{"encoder_head_dim": 32, "encoder_qk_norm": false, "encoder_positions": "rope", "encoder_register_tokens": 2, "norm_pix_loss": true, "beta1": 0.9, "batch_size": 128, "decay_fraction": 0.4}
Rows from block 3 of the encoder of a small masked image model, named by matrix and row number. Rows with one number belong to one neuron. Each number is 500 + 50 x the weight over its row's rms, rounded and kept within 0 to 999. All counts start at 0. Numbers have three digits each.
After each neuron's rows are labels from the 100 images, of 14976, where the neuron reaches its highest value: "patch colour" is the nearest of a few named colours to the mean colour under the peak. Only what is clearly more common there than usual is listed. The data: photos of plants, animals and fungi (iNaturalist).
# fc1: MLP up (encoder.blocks.3.mlp.fc1.weight, 512x128), inputs 0-127
# fc2: MLP down (encoder.blocks.3.mlp.fc2.weight, 128x512, transposed), outputs 0-127

fc1.410:401529526514386514457552567529570555480537524512522545455469503511514520541516517470573564595546414553515439391487486569445576469496459472510439455485606486502556449512497477504509516409528521463557419467525443486512432559447546530476571388539502484569547481557472511495515563487504424501511570421498469436467458458454585551542451404559507580499391550578515514449574528575517494558524
fc2.410:513480470533549452494473558483436472463570503472492442480565465547471524530539458509498454507482531483468484552498475473644465494564500440477517620440487517450475489554502400443466549594498551399405460583441489475565528474562464540373443516523493468508542360375495494566533488521424503512497546562476487534532542487423486467401471528541488593455603510476562522559442492514464448451467
patch colour: black

fc1.373:627515539600503495534595520419572417484470386567502467506466440497509556511522524541420438516431464425553602402519483491542489506572558495480486588493465501461529466515520496513505519546465453520552514493439541558479483519451606445471551426558545426501585509461415433581482514466443417462430528521515470567476458591550571480535422493525525560505485453462535557499427512452453517535439
fc2.373:517559553521455430526463404489446571396551500546449502492415532520449539575566538502447487470542515444532600591499478539534408511472577501461492545469423379508476548536410474400461500564462464474434468557534537636511556510484495442534348517542461540587442530432482560472473529562403515546517553544565432499511527465529464534482522526510549498540478468465488494525541440498514462483519
patch colour: black

fc1.357:558479507515500576553579497434495474535536511537467499523541503488503527497471494537520443469525433542385527482424523453430452608495468447536475429541520411590568502558454465480403574492461526527457468521500493443541528452477485550491572429544561511544443621549596441495542490530488607547401493507471502491570538453456437425492440465483393448503368529536604492493498420519479453519528
fc2.357:467505474536524511440376497513464500469416494427443515498471505542554451448472498484473591512483519475517419480474558477566564462531454516437505526386477534397388454481528538518579437489496502554474480441469539537440467513536522431501462556418483476474503376487374568493472444431467388436570512493497383484421478543447503614454503505497564565482538475499409527515520519424484524554488
patch colour: white

fc1.15:535475507429420510511417584427569539456504545539529539502496521431498519526515531503540422552590423559505523554453489466469478512420510484523396401408526602492574460482500483536584526533620530508467473510524423479532513506463437524507521416408541461560566478524459527459420439512501558426517390567499546534551532504466501473566555431587459512555531410582478505492494538442471543490580
fc2.15:451595585608511530476467539538452503479478514521511483485519433544484464418503490556547486442390517568528498553491578489483493483504527518490495469547479469519401545500578596397454497466331577537503477432550526439571402485504462511517441471505490482448497536423495525496550473561542474525465542458626526547494483495540521599551398489448502418421479615503522455466450476549526495512553
patch colour: white

fc1.223:486432468508524569520483504453449578501523489557516477511584513480534576506496483551545480452549488529414500535494623502575491549564463493510581519506601554485519460579540551530431520588507632471440475517510549415614457463502490477474410542461530515518512565401496464530513406458458550428481480554449516558530504548526526588472516502474582599492474427427544556499418426453559586486475
fc2.223:389538560560467494453509479444558586493521454509504563534499409538548497589478446474556497423453574500452601412522480416455478569516373432565539518459509484578508469571496467473500495585483448527551462408488528481439554541506589602513577497578487480608518439517575538463479565526550517467489555544551416477514484440503514460442427526522464467571494538570511496527535577516465490545514
patch colour: white

fc1.360:500550553487487375521610457428566400565534555534405466402486525506521481435510471564448539513546444572508501539551480458513361574481480553523428575421451480504546511451538553459532471453489542458528559500504427581399459562489517577570452412541527466469498493455443450542486531501472491569561517455553508482474467508534516414404499434479579482555481503544545568507490424531539497532506
fc2.360:517496577528550439464488568501575541558595469514528506519539523469411492561452503532447428428500613596468514404509385399461494459521510499577503522553490501504477491443510482500488508524511474480480454553418446536357475533504475547457473530483348518462562436562527534565468486522476502538574459518523474454510442566519506397544498433590534422489489545467573495446517521539474482588579
patch colour: black

fc1.34:474514477465541469569558562607498499543449484522470500491527442532482522456432431554528416569410494444514487461438418537455494409513544535506504494495461585583461470506503472435555541510561549545472500484496509502448534534441539402452548555570552454451548519481524476455459421472638527486540604529369531419436458573547528441478455508483588406540489492566447493472548464459554520589469
fc2.34:501486540586449585515474475457489507461505489455498519490467506395413468519487488426449464417495431446577475554487544458488491556539510432432484461647509424520514422509453456540546444535584404358540488616482507511476516503533420438401492543456521520436471506464584476485550532511494470508518442455528452531629586430459588550537564483480463516511542485517510514578503497523490461431469
patch colour: black

fc1.383:489525470501519435557539598421504363527442497488550530475552474505503503546412429511476526560526484550426488523532504493517504546510464552446460508407508489515394537565486566408548520568476560569520524542445430633563495606429562454547545475490505513436590502494437446434561503482538538491438490456524497602500497484520547466621460488525454470469481469546510446390463447465547498414479
fc2.383:505534527478553468538461506439469460557574585553510479512517464458534557540482440614429461553620533531497436500554533470579540564533527497527439546460543498429534480480428597520466401511525513543455548533477480464555390503437424450578525451460513515449528453551391544466613518441569461433432556476578492511471535458532577473498450497457517542514396508508492500423493495442575503416546
patch colour: white

fc1.192:497527525500525514520493575475472464493392442516483502471508459435475525431494492496509467525480565393468464524471476524511488558489531531491450568575534522513420537536576467497444430526394550523522641450541545501413561464529525576355458477559493470518515486422443463517526552437469570506380574434488546464460455555542583459454421577523498532505506559468432452615413515479478479499570
fc2.192:460561463461479475540471481446436580566507442479471555484554469481517435564423379483470523484537537553606475485526441518463444531628513471498521513551484406559511531458519489436455517529526475466534512526500464520649559491503345560527422509545359478501408515479459523543552557613495492537478560552535438462471512536588432490482532519515539405456540472496493476490570513541490491522485
patch colour: black

fc1.414:470452679505555546469541557534530501541472499469486497441523464525512518527369457462480513436609395487408539584508475384461476543511572483530451565547479552493503469486472439588468487493441590549491559517549478431562434498511552423531544562498583441468434527359537493566499498490495474545486475472506490453524474572473510551488597523498433507506527477504415487426491510536546442479481
fc2.414:427515489567457473477471515470506549507506471512517477553466524508457463477550573520527503552442512504608457555475586564493552392530466586511581474469494500506496489422536534453578474586539477423472416515375551515509581578532535527402496465588460575473575453566458504447527435505517546478567560495515537501447451394492508484506403495542455590456523473431571473517462408474426408541539
patch colour: white

fc1.148:530507502494503410536527632484585563494404544493527517520567477455548471549422509467563469504452532444522576486530457489584492469557627449455438592508490543482412496490555429468468528510544550406489510561444521581547539594588486476563522517522561458525502472507519479551474352483601443505432528494423494513503467563508442490539497439471465476407481470416462540540503560462519438536503
fc2.148:472457503446459572524520460611449537466566551537533510404547555447546503517528476426515584396463487556452506520574494554439454472486432518522455452509433525505580529572426489478499576487468477509529545423518490542530504466444472502477463590490489450440607522542479512465467462455569571501556547570602542497544608421452544613513481574610500472435564512483455493462507452490511410488574
patch colour: black

fc1.274:459585526396393543458393506527441471434462588458486498456368491495544460436481499534521463533485498486487469535481439544567499467591546433512492528483525469539491586497584530415488557408569545525553528519518463501448560437573497461519496473504520482514534483502460468579379512532549414453468468471522516451447547562419581392456495479501485502468483429487511541498398432504612475546458
fc2.274:471485481544583424539506463471545470503458454444515453497604450548434498504525463478490431448518457457485555488491491420486404458417470545470476486515471496523527443546424423478447419557430452452397475527454533426548440530431567482475525477526509443397411561449518544422535511427416556512509505476518554535541420417570484506560428489533516518564520604481426514483551598508393521454545
patch colour: black

fc1.408:518446476523456491463555472517610500582515586535548452530443503494470449591446479545513506517441448478457605485448510494491523544504520615553405468405413519429516518489487457507519529493571558506439421479569470549524473473463536540464440529371463485520505504496486525483500479553611425585403435506526568549537408421472482467445465464570441511499437590537508569504410502550522547538454
fc2.408:479519471494522469529455488484460542494512534475458473431574541441548554422429441553492529478598514469567377590613518499480494507492418446477598509545551537640565521442458521511464452519483425440555537530544493455525544605478440566555602528486461469561549471471539432488570466533551525470593563481480462462513493505562512517502480514527482381450508558444572502433502479384526516482535
patch colour: black

fc1.115:464452532533453539523525482481509557425436631513484448541458496478441487628521460498533551515546524487509519499616554470533516456556493459475572554555456496465551544493574449494524484501571597468571370524498534448505507438493474440558531517542457495493546461524565596521479523447509421557407489378447541541562513507519596412525558407511527496419484544457523508439557501557419552452494
fc2.115:566487469499482494495498489533547360560543500413518526539493460416486621455551544463499499486553372427485479414485552576509508502451574630528484518518542533458464497617509517461385590508479497490490544508547510516538480539586504471407537411518482565597574481439504509578526419462523569466434478457541527545478539467485507482547567564485521511512528460439500472470574539601483477526505
patch colour: black

fc1.241:462496560554440482533562544499456510542536551478517474548422539530456500510471431528480519501484535470427463558568359532412513616504471559438498438515494467496497466473568412461442432546479470477618480508509581430455476473515524489531341481565497416539486480486461451545503477556568519478504414560477497508520593484474512528599438487549469572574481526587451493507565444474560530416573
fc2.241:487497511505534556549448428404509611576427520405533546406516488499415522503436549484457449427465467572522511491517541466548459411464512442535594596510500460502477498564441557527486570456528439564506550531510452522485469438440424474503611500502578513523519681500488619421507508475495537564441482386459496523469498532500550492464489534431566491432552534491469493474481506503536479525476
patch colour: black

fc1.30:492479473399511466422500462430584551524424465431626432578558405584530463534428489463525460491544557557533431509592430368506549502528497534443525482544550534456472516462547478374560476462525592494536578438490551495513538363515448500532506514500507466593453497484518503443488473481495479538514527538457524509469489547588528514485507547481506514567520465428520506552557524594451482441579
fc2.30:502536478513412584571533588555449530536476519545414512451461606441529511487535563601455534494481516506491561519443544609532436501468403453587508460473501494486509492519434560571475523569484409506443386553552465459535514592537587536500541508548540501392563487509492471573522583511462414501510470449478495497558464490437410435553551494475527474442485479552535494477437490421561468467407
patch colour: white

fc1.294:507453519539512404474522510410564508518489490520558527557579533544478473482553531529521411499487590498411620454477523473502482428532519539471498464507469495486500444526474599488499520514540519503560473496488484395418493573494411521515435483399460506472504522519547625460409432514489445433509447527610444537436491527539498551562595507549483505497561621497528501463409494423610514425576
fc2.294:461598438473468536441521548575374511495498525449442416510412420549545502507508580495402492515531446500582459526442546477521434488496528489494576527462549546472553553544528411566488467510483438467472536547495533521528544475559519520506535563456561460577574517522461480626593537591563550617501485506419511468507477495508487458534472403498508517498445391495523501544575461554404446519438
patch colour: white

fc1.378:464497458538540515543494518522555587484533446457560557494463601459500578500489404511483491514491469543501553505408514405506413477512518541459538526429502410436476552513433563566456432490492515468520532457485462471465605473577480457462529512494490536545389553450445475604487458529434474451459600494437537505451512554465588536500540533562471458620408493428521554435536481394573515575548
fc2.378:426607490429524561511485540519570482498522491536460468464536489520462523431448536484413515429467576540462511523505446546510444567539493463459491406505444516497578512506515504445446476452494532492557466443576637431513596549525608523490519489539490453547584497566484507460503497458540590491526547550542596535514514515537520496528535506556376521443457556553586360549487575402483420522518
patch colour: white

fc1.114:431499504542492530489528438569437604491537519459614518521428431560633529498525440564478511515448446537529509441419500477388603489502521443437493488512521448523493547533487499452373499559437481494521533604526465420598467465519463481445458438482516492479467501446491506487503515499550403504466440405547494457559457494580500546524490536438453481582431617413500498550514435475558462474515
fc2.114:557531543437476503472471470419531515471520475455453425498478578583459441415521516555559448468487519483533482469593516521502436521486546535431523494475399477415536480496538500571582549513469457489532431546572543518513493423428483430557551438522557575462515573505476501602446470593638559427520521408434447507543476522444570512490525412534446526508568602588475552451456528550526535499492
patch colour: black

fc1.4:561497504500520461466484428562557499435508477543458607461533539480540542495557419576538433438477427561478549527616591442453399502494431506415476622476487516527510563513468580534490565531471441506470481526499463465537523474511465445496509443489445511594487599523431460522493433498490573404491563417556499537483448476563553425468463526570541491544423600520477429532543476458571479428474
fc2.4:492477458478499548554511429464585507500487520468490504537399527400505490530397421439438505533528555467437402544447418554500558539525440453511562499519564461489523432483372578477470460449467539515475526518499645464535533589482541581485471494566421516496586547474489509491571541468538408468459495584534634536453450500534451515511552449530535521501499523446569496541526456455502388498509
patch colour: white

fc1.493:515579521545433589447498542448572472525583475584482571500494509368405508444555518484446561442450410356553571479539534483492460508525419513351440602562456472475497561503453502537467541497494464546457506569563440448555573519473451546463525465469555494592472500466467523478551515449533480458463528448445455594514447519452506505435461573515568544507531447535498493490476554487518505474533
fc2.493:533476519474430544564536574548462509562470573452481516457481483523619462534491477367527463469587499502545501531588471499421515431482511434477541451459483514418488517505512463538565415496573532491508459502530439428485505457438588537622484408576431528466480490505503453506393574496540448474554520579484460481550516494454460529486614408520445514510460570485507473557409582451485528419433
patch colour: white

fc1.199:431524568530474536418493557466550491499468578515447528542455516547525446450460526520471394377485524407424637553401522556511517383509577520473485515467439453524529589467479529494499546475451464486537480606414428448522508531519605529485514571469471480438501516460487480515510514508556516379575425432463532470492400545487483467512568455465464460472548481495497511573467491494439515567579
fc2.199:501502420456531478537451425541439487479528481473535422462462475391519498507558476551483546517449436561561406416636467490519440519514483569508459484545513523507511485479461522458462395502526523473471541393538573450520466490453395386550503463539542477488506492433456537434401450493482510566472549509532451531453540448538624481460370468508502516507432543473487519422522506525589489380478
patch colour: black

fc1.55:568459526524521529485464515498592480501520468526581504482545437465481476524414491466555541390524402490469506520457540463454454482482476528577444512553501558483515573434430466494453537564544496567438502433365538456602495496506468515387426523506575450484525472420629517523525556478485543503483381456401497444490529527533534522566481566499517431567532457522541444593429491452454566430487
fc2.55:529461426499522525561524435504463516544541502520481484423509566458527451464491542460487444529486489505492472404495542575565474516499572511472567376403523539409573530493562530462464486547511568432501552568533530442505455423525580558455473482553480560537467473521390438527499447442455535388603499437522582484431507561484512650523516453394505545542500487471567541488508499512455547423575
patch colour: white

fc1.153:575591444447489443442463427491538434488560539501458426563447460538547467487481461499496613493469515497442574536540525457550539490505546514462474512532419578487485484415563572579473512475528604502495533486485539515565466499480488481495425514475588486508481470465587510526503417395438588589450374528476537512476520390578482459500520555562409435465439388560471540547474523483519562494516
fc2.153:592484512540485442503451478466407620466438448634452564405440599529539462527602457529540433524479508491588455528468547498526509488492486566483431562433520445495607476449493421447493523488477417435434473504508461524498511463478509488512439495506496588520460540453512538435513532535490540440487543456552572422474474402492550515435412558547576515440538583401485519455462479534538491464539
patch colour: white

fc1.468:489491455460511580518558457503595486532492537474526532497607465502498495519525480543450474473533505440554521524409417541539519572568594487490463512418483447452420425503562454524486490417512548495410581496523490535499534578468452447445473573447464480473552432595550572453546420495522470431414550424559482500433420473376480481539489599520514425485516504518489511500573582444482588501585
fc2.468:461496544467572481435431426462589539420548502521542496524494517530503542502505512484529529432484515526459537477490434496462443635523479415568507462514511561545420470479433475514510537459456487398589608431411468532453541468488447483493536503419473522530542510599481502476496493493465472496396593571427440578458461469475497453439543443422524445522534507614471560596488531571404456562515
patch colour: white

fc1.212:509471496420536481480539460494483518455498531457523466551491501482499462527475457533576437522465405557557405609527561535552602482487465487596502605443478497404521388512532448482536518521501571426586499539449482440600514470493475474536396512522487495507426453448531548453533559494450563528600516547447513530472516410477450533498541432564400486539576478532411559509479506455596464571552
fc2.212:527537498466527478508529588580450457411543518569495509408543510577647512554525468586473457554398494473432432473594502519402520443495479409575510438521530523477526495532502459502501592510494573568520544487403512450492441476524552525464439449467491485515538434474364523445421566479572453525489491496400498498472564515546434493541511551571579421507465494550568488504499536432482522509526
patch colour: white

fc1.126:470571579478554458495520566454486534462546570466435496459494408610474532477477539536487463566598469519439424530591592559445547515532573501555494464478512482568508486535483606493476453477406519418528524548521494525556614522454458542501578406464456466432492456548480488508560498444532538454470537547553507543410409465526476533431469469476547541549445388418522524469423440540550472452513
fc2.126:487477552529498505479504455504536412579565606484492486509520394475456566506450507625530459540547456522415455464527509499523496570456537432507467517528621557522547461487509603446460495473504636493499573529527529460538498571447418457605538451461538449442533435523516498512640517437568525505429464548504523525491473490506469552474482516501543526566375486412532489461452466538534417475561
patch colour: black

fc1.395:439512454382439474511539457520504439474420494484560416441492569503493482525521486499523568532557574504530485563532432520575477407439457579537472547561477516451484548510585516506544409535568533478477451516469490449509429415510526476437449606473392446495477519426508509489500445454600433498484563510543479548504505524558651461457570482534390521501484613564449540534518488466549445517513
fc2.395:522470540525522530508392533483536505515611559535426554549504445468502488522480518467486450440466409479492561447464481486436483536555591433476544439507474457546539406525484447467459620497470506462533592501466474508498559620470519507597577419469592510447580515574485490498462551530422534508537460455471578505473485463465389495532432500457576541493569409444611535477484540519438548456448
patch colour: black

fc1.306:385478464543519421423438489607522515544486462451550654516534562472457580506461550528464517493499466524470467451576518547501527496512454511540541512511531486522489475579437562405547495407400417578555449430593496564541534562522534498631522532546479515550444448512504551510472437465448500531534478570478584545502530533421501441475461396526511443470460493504442466535494467480414515432484
fc2.306:498519504514605475500491439457573535586463582473496469509428499497514469485474457434616459497425597463533426411491507449472492441532574442451480555453543581510493433523422406551513600540408550483481467455499531492481547593562436559410454488435502572478476480548499420474527425519434505572573539478495501630477501510583537455459444500472484507479472469507484484577571523414479519485543
patch colour: black

fc1.449:533462544518635572548471444560444526457501553473516543523516519472427528441525561390467486502442586507476595426551502386457429483535504523456493506521523533486435492499542573478471462515486554450592533372497474380479616545491488519467441459479488460493509514470529569491499501492467424487568498554582435530477522493548489569521552494530536381491591590457504470515434494479557494400541
fc2.449:542501503517470407378511488570415502511459489492425456509447432494546519541453522523525428601548494480513473510502479544514490579557570495501556571467507538452512580594556439520459508463551553454439435443503486582440481520533428508535597491526536536460528512613461535568511459478482510604452489557481477478415429561460468430572431488498493512555534413511463469503517387582465509551376
patch colour: white

fc1.432:485478513523472487467574377633417506523458476431502473473439457577572473475529518502479528382524509524449510488584558565546495550471552520430559534582498513557429458464436449433441472459458591526422428456585536497498536551478487534402461524595502527506566531516470444465578471415452521441554488517557476492493401431536508470442491496467513520479412593482465477513541517562551472527583
fc2.432:505484514491451542476557405539561467511492493520506490465453471502489536556481445435508461441559589455607585583407527562467575478559477453581526568532468509562457473401511552435516505360430496420460445509565586514459518500466459526514511487515592475470542505518506465466501522561521509531552452492505450587494416471479459477553509586519517471455562431604478435416380587543497466468514
patch colour: white

fc1.424:423588419494485605491504642389469517488478470556530501500437501487475493457475543381522581465463355485444475496455487493512577570497521473538514536480474410498486558512483464578495403490447470554481440485480441473553478454524448423532438541555467527467585447496508468530497558524537510555417545541487538551398539492430560476518466470612503472544504428494580509447530470510459429558470
fc2.424:630495539492471473471532408451493504519498563451396560619496420492520566509534487516503557508612548443580431472401396581490532497514490504582483488494550539562527487454479561523450571510590498447434510467484458543454544481439537471564541561486453510466486469549517466482429493498493528523455448527586458470534518469520554462480528482630585457472560503478446470484512435548461577442380
patch colour: white

fc1.204:529528540467502497563446438528500417502415491459533474540551467506485442523501523416491401467421432501488574493494540441496501487517466579451436526504446519512473569423439490532355561561543516313533504484489551446521556561573514534508550570559498543465458505393449457510524520500495483561594488436458516514498431502435569560473565495625516501498583542550502527563439451486478513512451
fc2.204:418492489562523463454503496473497567472559487461465514429402531441510520465499496620462504539532540500516444463545442473584500428512551442515572524584555489529491482525553523463624461503510504641444472544496461497489434420482524502489386487463525473486512535638486466419418465477536516399474492529495558544525557489533433455580392532354488541491416483494518546463502471458486501454544
patch colour: black

fc1.16:465462613531448483573613512432577543517591461461469482423465510511440527460454476434488513517536512524551518525528505445611480526464536451564425530498439494576530504475606539460490471476483444529467573505485446481390497577434528508524606457531421576469359400470507535505422562530491433504432515434536548461497498499516519422473532441548579476574467527502499482548522555493570534524449
fc2.16:449430451601573483467500445541480481508495482540508484502593455600422650667480501505517504522478470405521514487491506443448525499512487455475488495568557491456560476543466574434556544500517526465463471556323528436611459468545514557393494554472429484567398427537540509475522500510475523477549486479474534416493463526534453538492480477484551460501530491472496511428450448498526544540542
patch colour: black

fc1.259:535468479504584563518484462509516497587459538557501488498488508461560508428473384537494416555432414529474469412509466369476410518518467568568508480494559440558453441431580459495468650492460536502471538492537571503531558414433554537515497420548590456562484555495478480490483444600520564604448511463517421470508575538481518498473486435514458451521455492566559470525542452488532529546443
fc2.259:519519591527459488542483509456499558437510484476486489514535483576436476555501560484500506456573550536509538581433595550512580547570509429480507514495474528498558511574466560538546344499560513551491474582469478512512447603595527465507462560419451567453545524552573562577548553410499454407543490570501527516545436466548485538534554554493567559542614555444532502469511535502457498478615
patch colour: white

fc1.215:597478562467491440516568527532573556488617439520503424511410474496415560479497448532458517488502470502486499439608571442498483477495472592639485449508447504463541522516490541489473364512496474568449535477445564535501484502521519522456557438450479483476582518467528549454529549419478422474491486543475492492483468541559530465504490657551506466389503562468461600413555509539572531478529
fc2.215:538496498550475493508568443488556516533555537522535440546438417476491541524504481611439441494399463457557496481520581429534521478458582583550434476516569507530541526463471512497501328453453592585468531538412531509462514534522483561462425463406504504502490505487477554465468525422557488516454479478463512478519512526485567485392441606552523509415468565578494496414566454521518479424596
patch colour: white

fc1.435:454539420407467432515481474588464467441468512477561482488597508584399470517509561511573420658475474544477498426485521451580474532565510532535454451565458493468455516489506519480496444510503514371494575469508476552440514488610530451554507463563523465468561491468519478447439497456608505537453505441418541496504467495584629570519498463517508540444477589555459499493569457496483511512425
fc2.435:492585597467565550485474523462551537502540523459449503557411519491512425489542499477415502375546565482543434570532410517511552415493496520463485583536536452578575493527531460475433529523505542581531435553457481470607479490416529532457514578464555510522476564509458513494530571574425524435475517529556519543514509518515424385478483592491460439600514418515597559506481589513504529565516
patch colour: black

fc1.489:479494477554505492481479447513425517519503475521502425495518417497494513460563507447457546555455517458508460550440548546495496500418524478466480606525513526503478501549588477551463513495583521434531512362490498532599563481570410428543509497513386536497495466509442491478424558601489433580405500468490560421398440627514524534398516540547442484624573486503493499516466508446503548579461
fc2.489:497504502490530493501490374428523495530507454562498496552515477488556439498539525522460485469543467524385453510515461522454549463469494440528497465546476412554578441574556583595426444520393617526538492520512471556405533510614456485507464532588490459525513494451466493550584487441465560578518466452479477501494580572559515448430507588452513469547506351472459454497425411458489503535542
patch colour: white

fc1.66:557459437417543492495566505457495496495473563531443444508503588483492445512472576532513365495491580500528558474597423504428576428465535441502513524538463397444550581451492547498495594511489502431627484518463467454564529465452584469571514541447462489476439431438572547475520474460460539563500521440531598518506408563532481588571552440489538519501526483535502476496497485584461497402555
fc2.66:456496489529539560539575519539458468558487419611533437537436400446537528493543473589461503514560370551505477504446435584479483525515559487491410472441475636508462517491552414532494438406496510514564519391529508538448477500457479511444565386506524501586452561511474513520506479496490506457472541426466538568455507473514513461512559533403456501404472493517408577469476468517566558461563
patch colour: black

fc1.392:516622496590509479442527459512474496489423475497443417542459588496491457538499572561442529467455503506447605521485414532506547564468546484513437461531525561555538508483557475553489457555503504498525485474407454432564449442504555466513575580547465466378492498537490431439480432424484445420673424504478535562476480517505461473486491491550565534580557510563476527516477551511470430471600
fc2.392:475434483444533492534464513505567501472558571497608557452535428520527511495533464411534475557515510481555391462501534489514447428479533587500567576470488405477478481563459493426454490455519527457524576557546513493457567599544530552580470442481540465500477563459567531507430634536549568585392552466528486418545542533553536538528525516450446518477454476489630545516470478475531592555452
patch colour: black

fc1.236:560540554501442507652631525472407480484440437541487525465571448482551568475488576415519422554497430477457541614554411500599470497469566403486488510444429576511485557511530527528558552531499527477515549498539510423525475470490501488556541463518490529423402520512496486535455437483512487489519515471438572527470558568525456401520549385490443455555479442453491517546429520537528520449479
fc2.236:413429499654481490394460476581549547500531526500512445418511424475544431563457470555486551511400483465554503395466475540477501522481511594447489455527470528537541535516456438492479511488460425535489448474496491509532513530553638586480487547493573514571576483545582520461590453526483496485451514444531436516458389405498528564503414574590489437463513492528569525512482465503563478518524
patch colour: black

fc1.65:447502535544485440472497537518532532522392495558463491490493615412482583552482493500432455420546568412461544439447324549442533519549453491531565508522558557547500529446543519468442486464509535482499505500530452409454499547418543448535552540507469517530534493567516554548558483473443522586537564517611446479459586460487537491488510449418449486564440459501592419465410471534528477487558
fc2.65:507561460458460530582592517543420492493510485439487519487521455477544469506493479371511551467520513578486487436478527484527482493463504560553466427482550547589512543490515524510540474449530432511574558474449612541537561422526555511552464467508559437457422605513538416528478519430460509471420501441501602489617543583580452568460498462423428565407495475459467618546542482518510447536532
patch colour: black

fc1.123:545520449556599455476493549464584522436517500499466572476563534508556485462470422460458435520465558583506545390590544471461462431533522622493447463479454519484493472505426526468480511537502534409533521473523539427512559506522521449593492394341475509459437437478514477515467507529471478422480532464546489526442481451479583477493513581512505409586589535449493500419560485462577545415509
fc2.123:561516513467530440494555455500520520457451540491556528510428490582514479473563515355528483518599547483586500484417420507543498569584480479457522528500599488541596549433507521503468478435502528545527456509549603438379465526508465552526435525569610456542568504469515430356543511500490480543591532535520588499446458529465481486525535452511511547449415462512530445428456448525466482459557
patch colour: white

fc1.501:527517479556494537495500568421523550534470411545495525502513528492435551537487480521471509556504407521553565517504510504515458548584581593461535507433473535405481593479397517518513469495436496519527521566524466450454465432349611499497530522576439494441602518486523475520518507484437545464484401489588549539561501492514360442502509482450450513459614534504471443514457396500423474460548
fc2.501:546519430457455493501481413566515544477607512467562499412525559440556634512464526483511495450486493541575442377493506499455576553528460472476474490602493536512469477535501520472614540495515502462593525466496417377474470503569515519558470556472448427560481474507471441546507579399532522511507524522582502494548559576468534447521460465452568554536496516421534449563449538496396457419528
patch colour: white

fc1.8:509452428495456504438414463530419465476422478554448564560474544499440465546497566577523481600484496443487545486525463535476574490478437487461544445565462611449421601491510439522446526533506607430476506531498501453558498507459513421473466584435494431480522546454531571476551525577555446570420519455385529575552575500559464544600552541468481517498433507490488468389536509512480498470558
fc2.8:551557509304473475526478574487521548555549602460536543581548450489470463516515499442511563448571462531577468554534550481484440530534570462674501503457533441531482557516480480461531494447469435499555470432486521549465514559425505543471571512554465484449487446587454405501526501609481465469456568420534475560480475481475487424439519457523489550463556477429426542500571518477515520484511
patch colour: black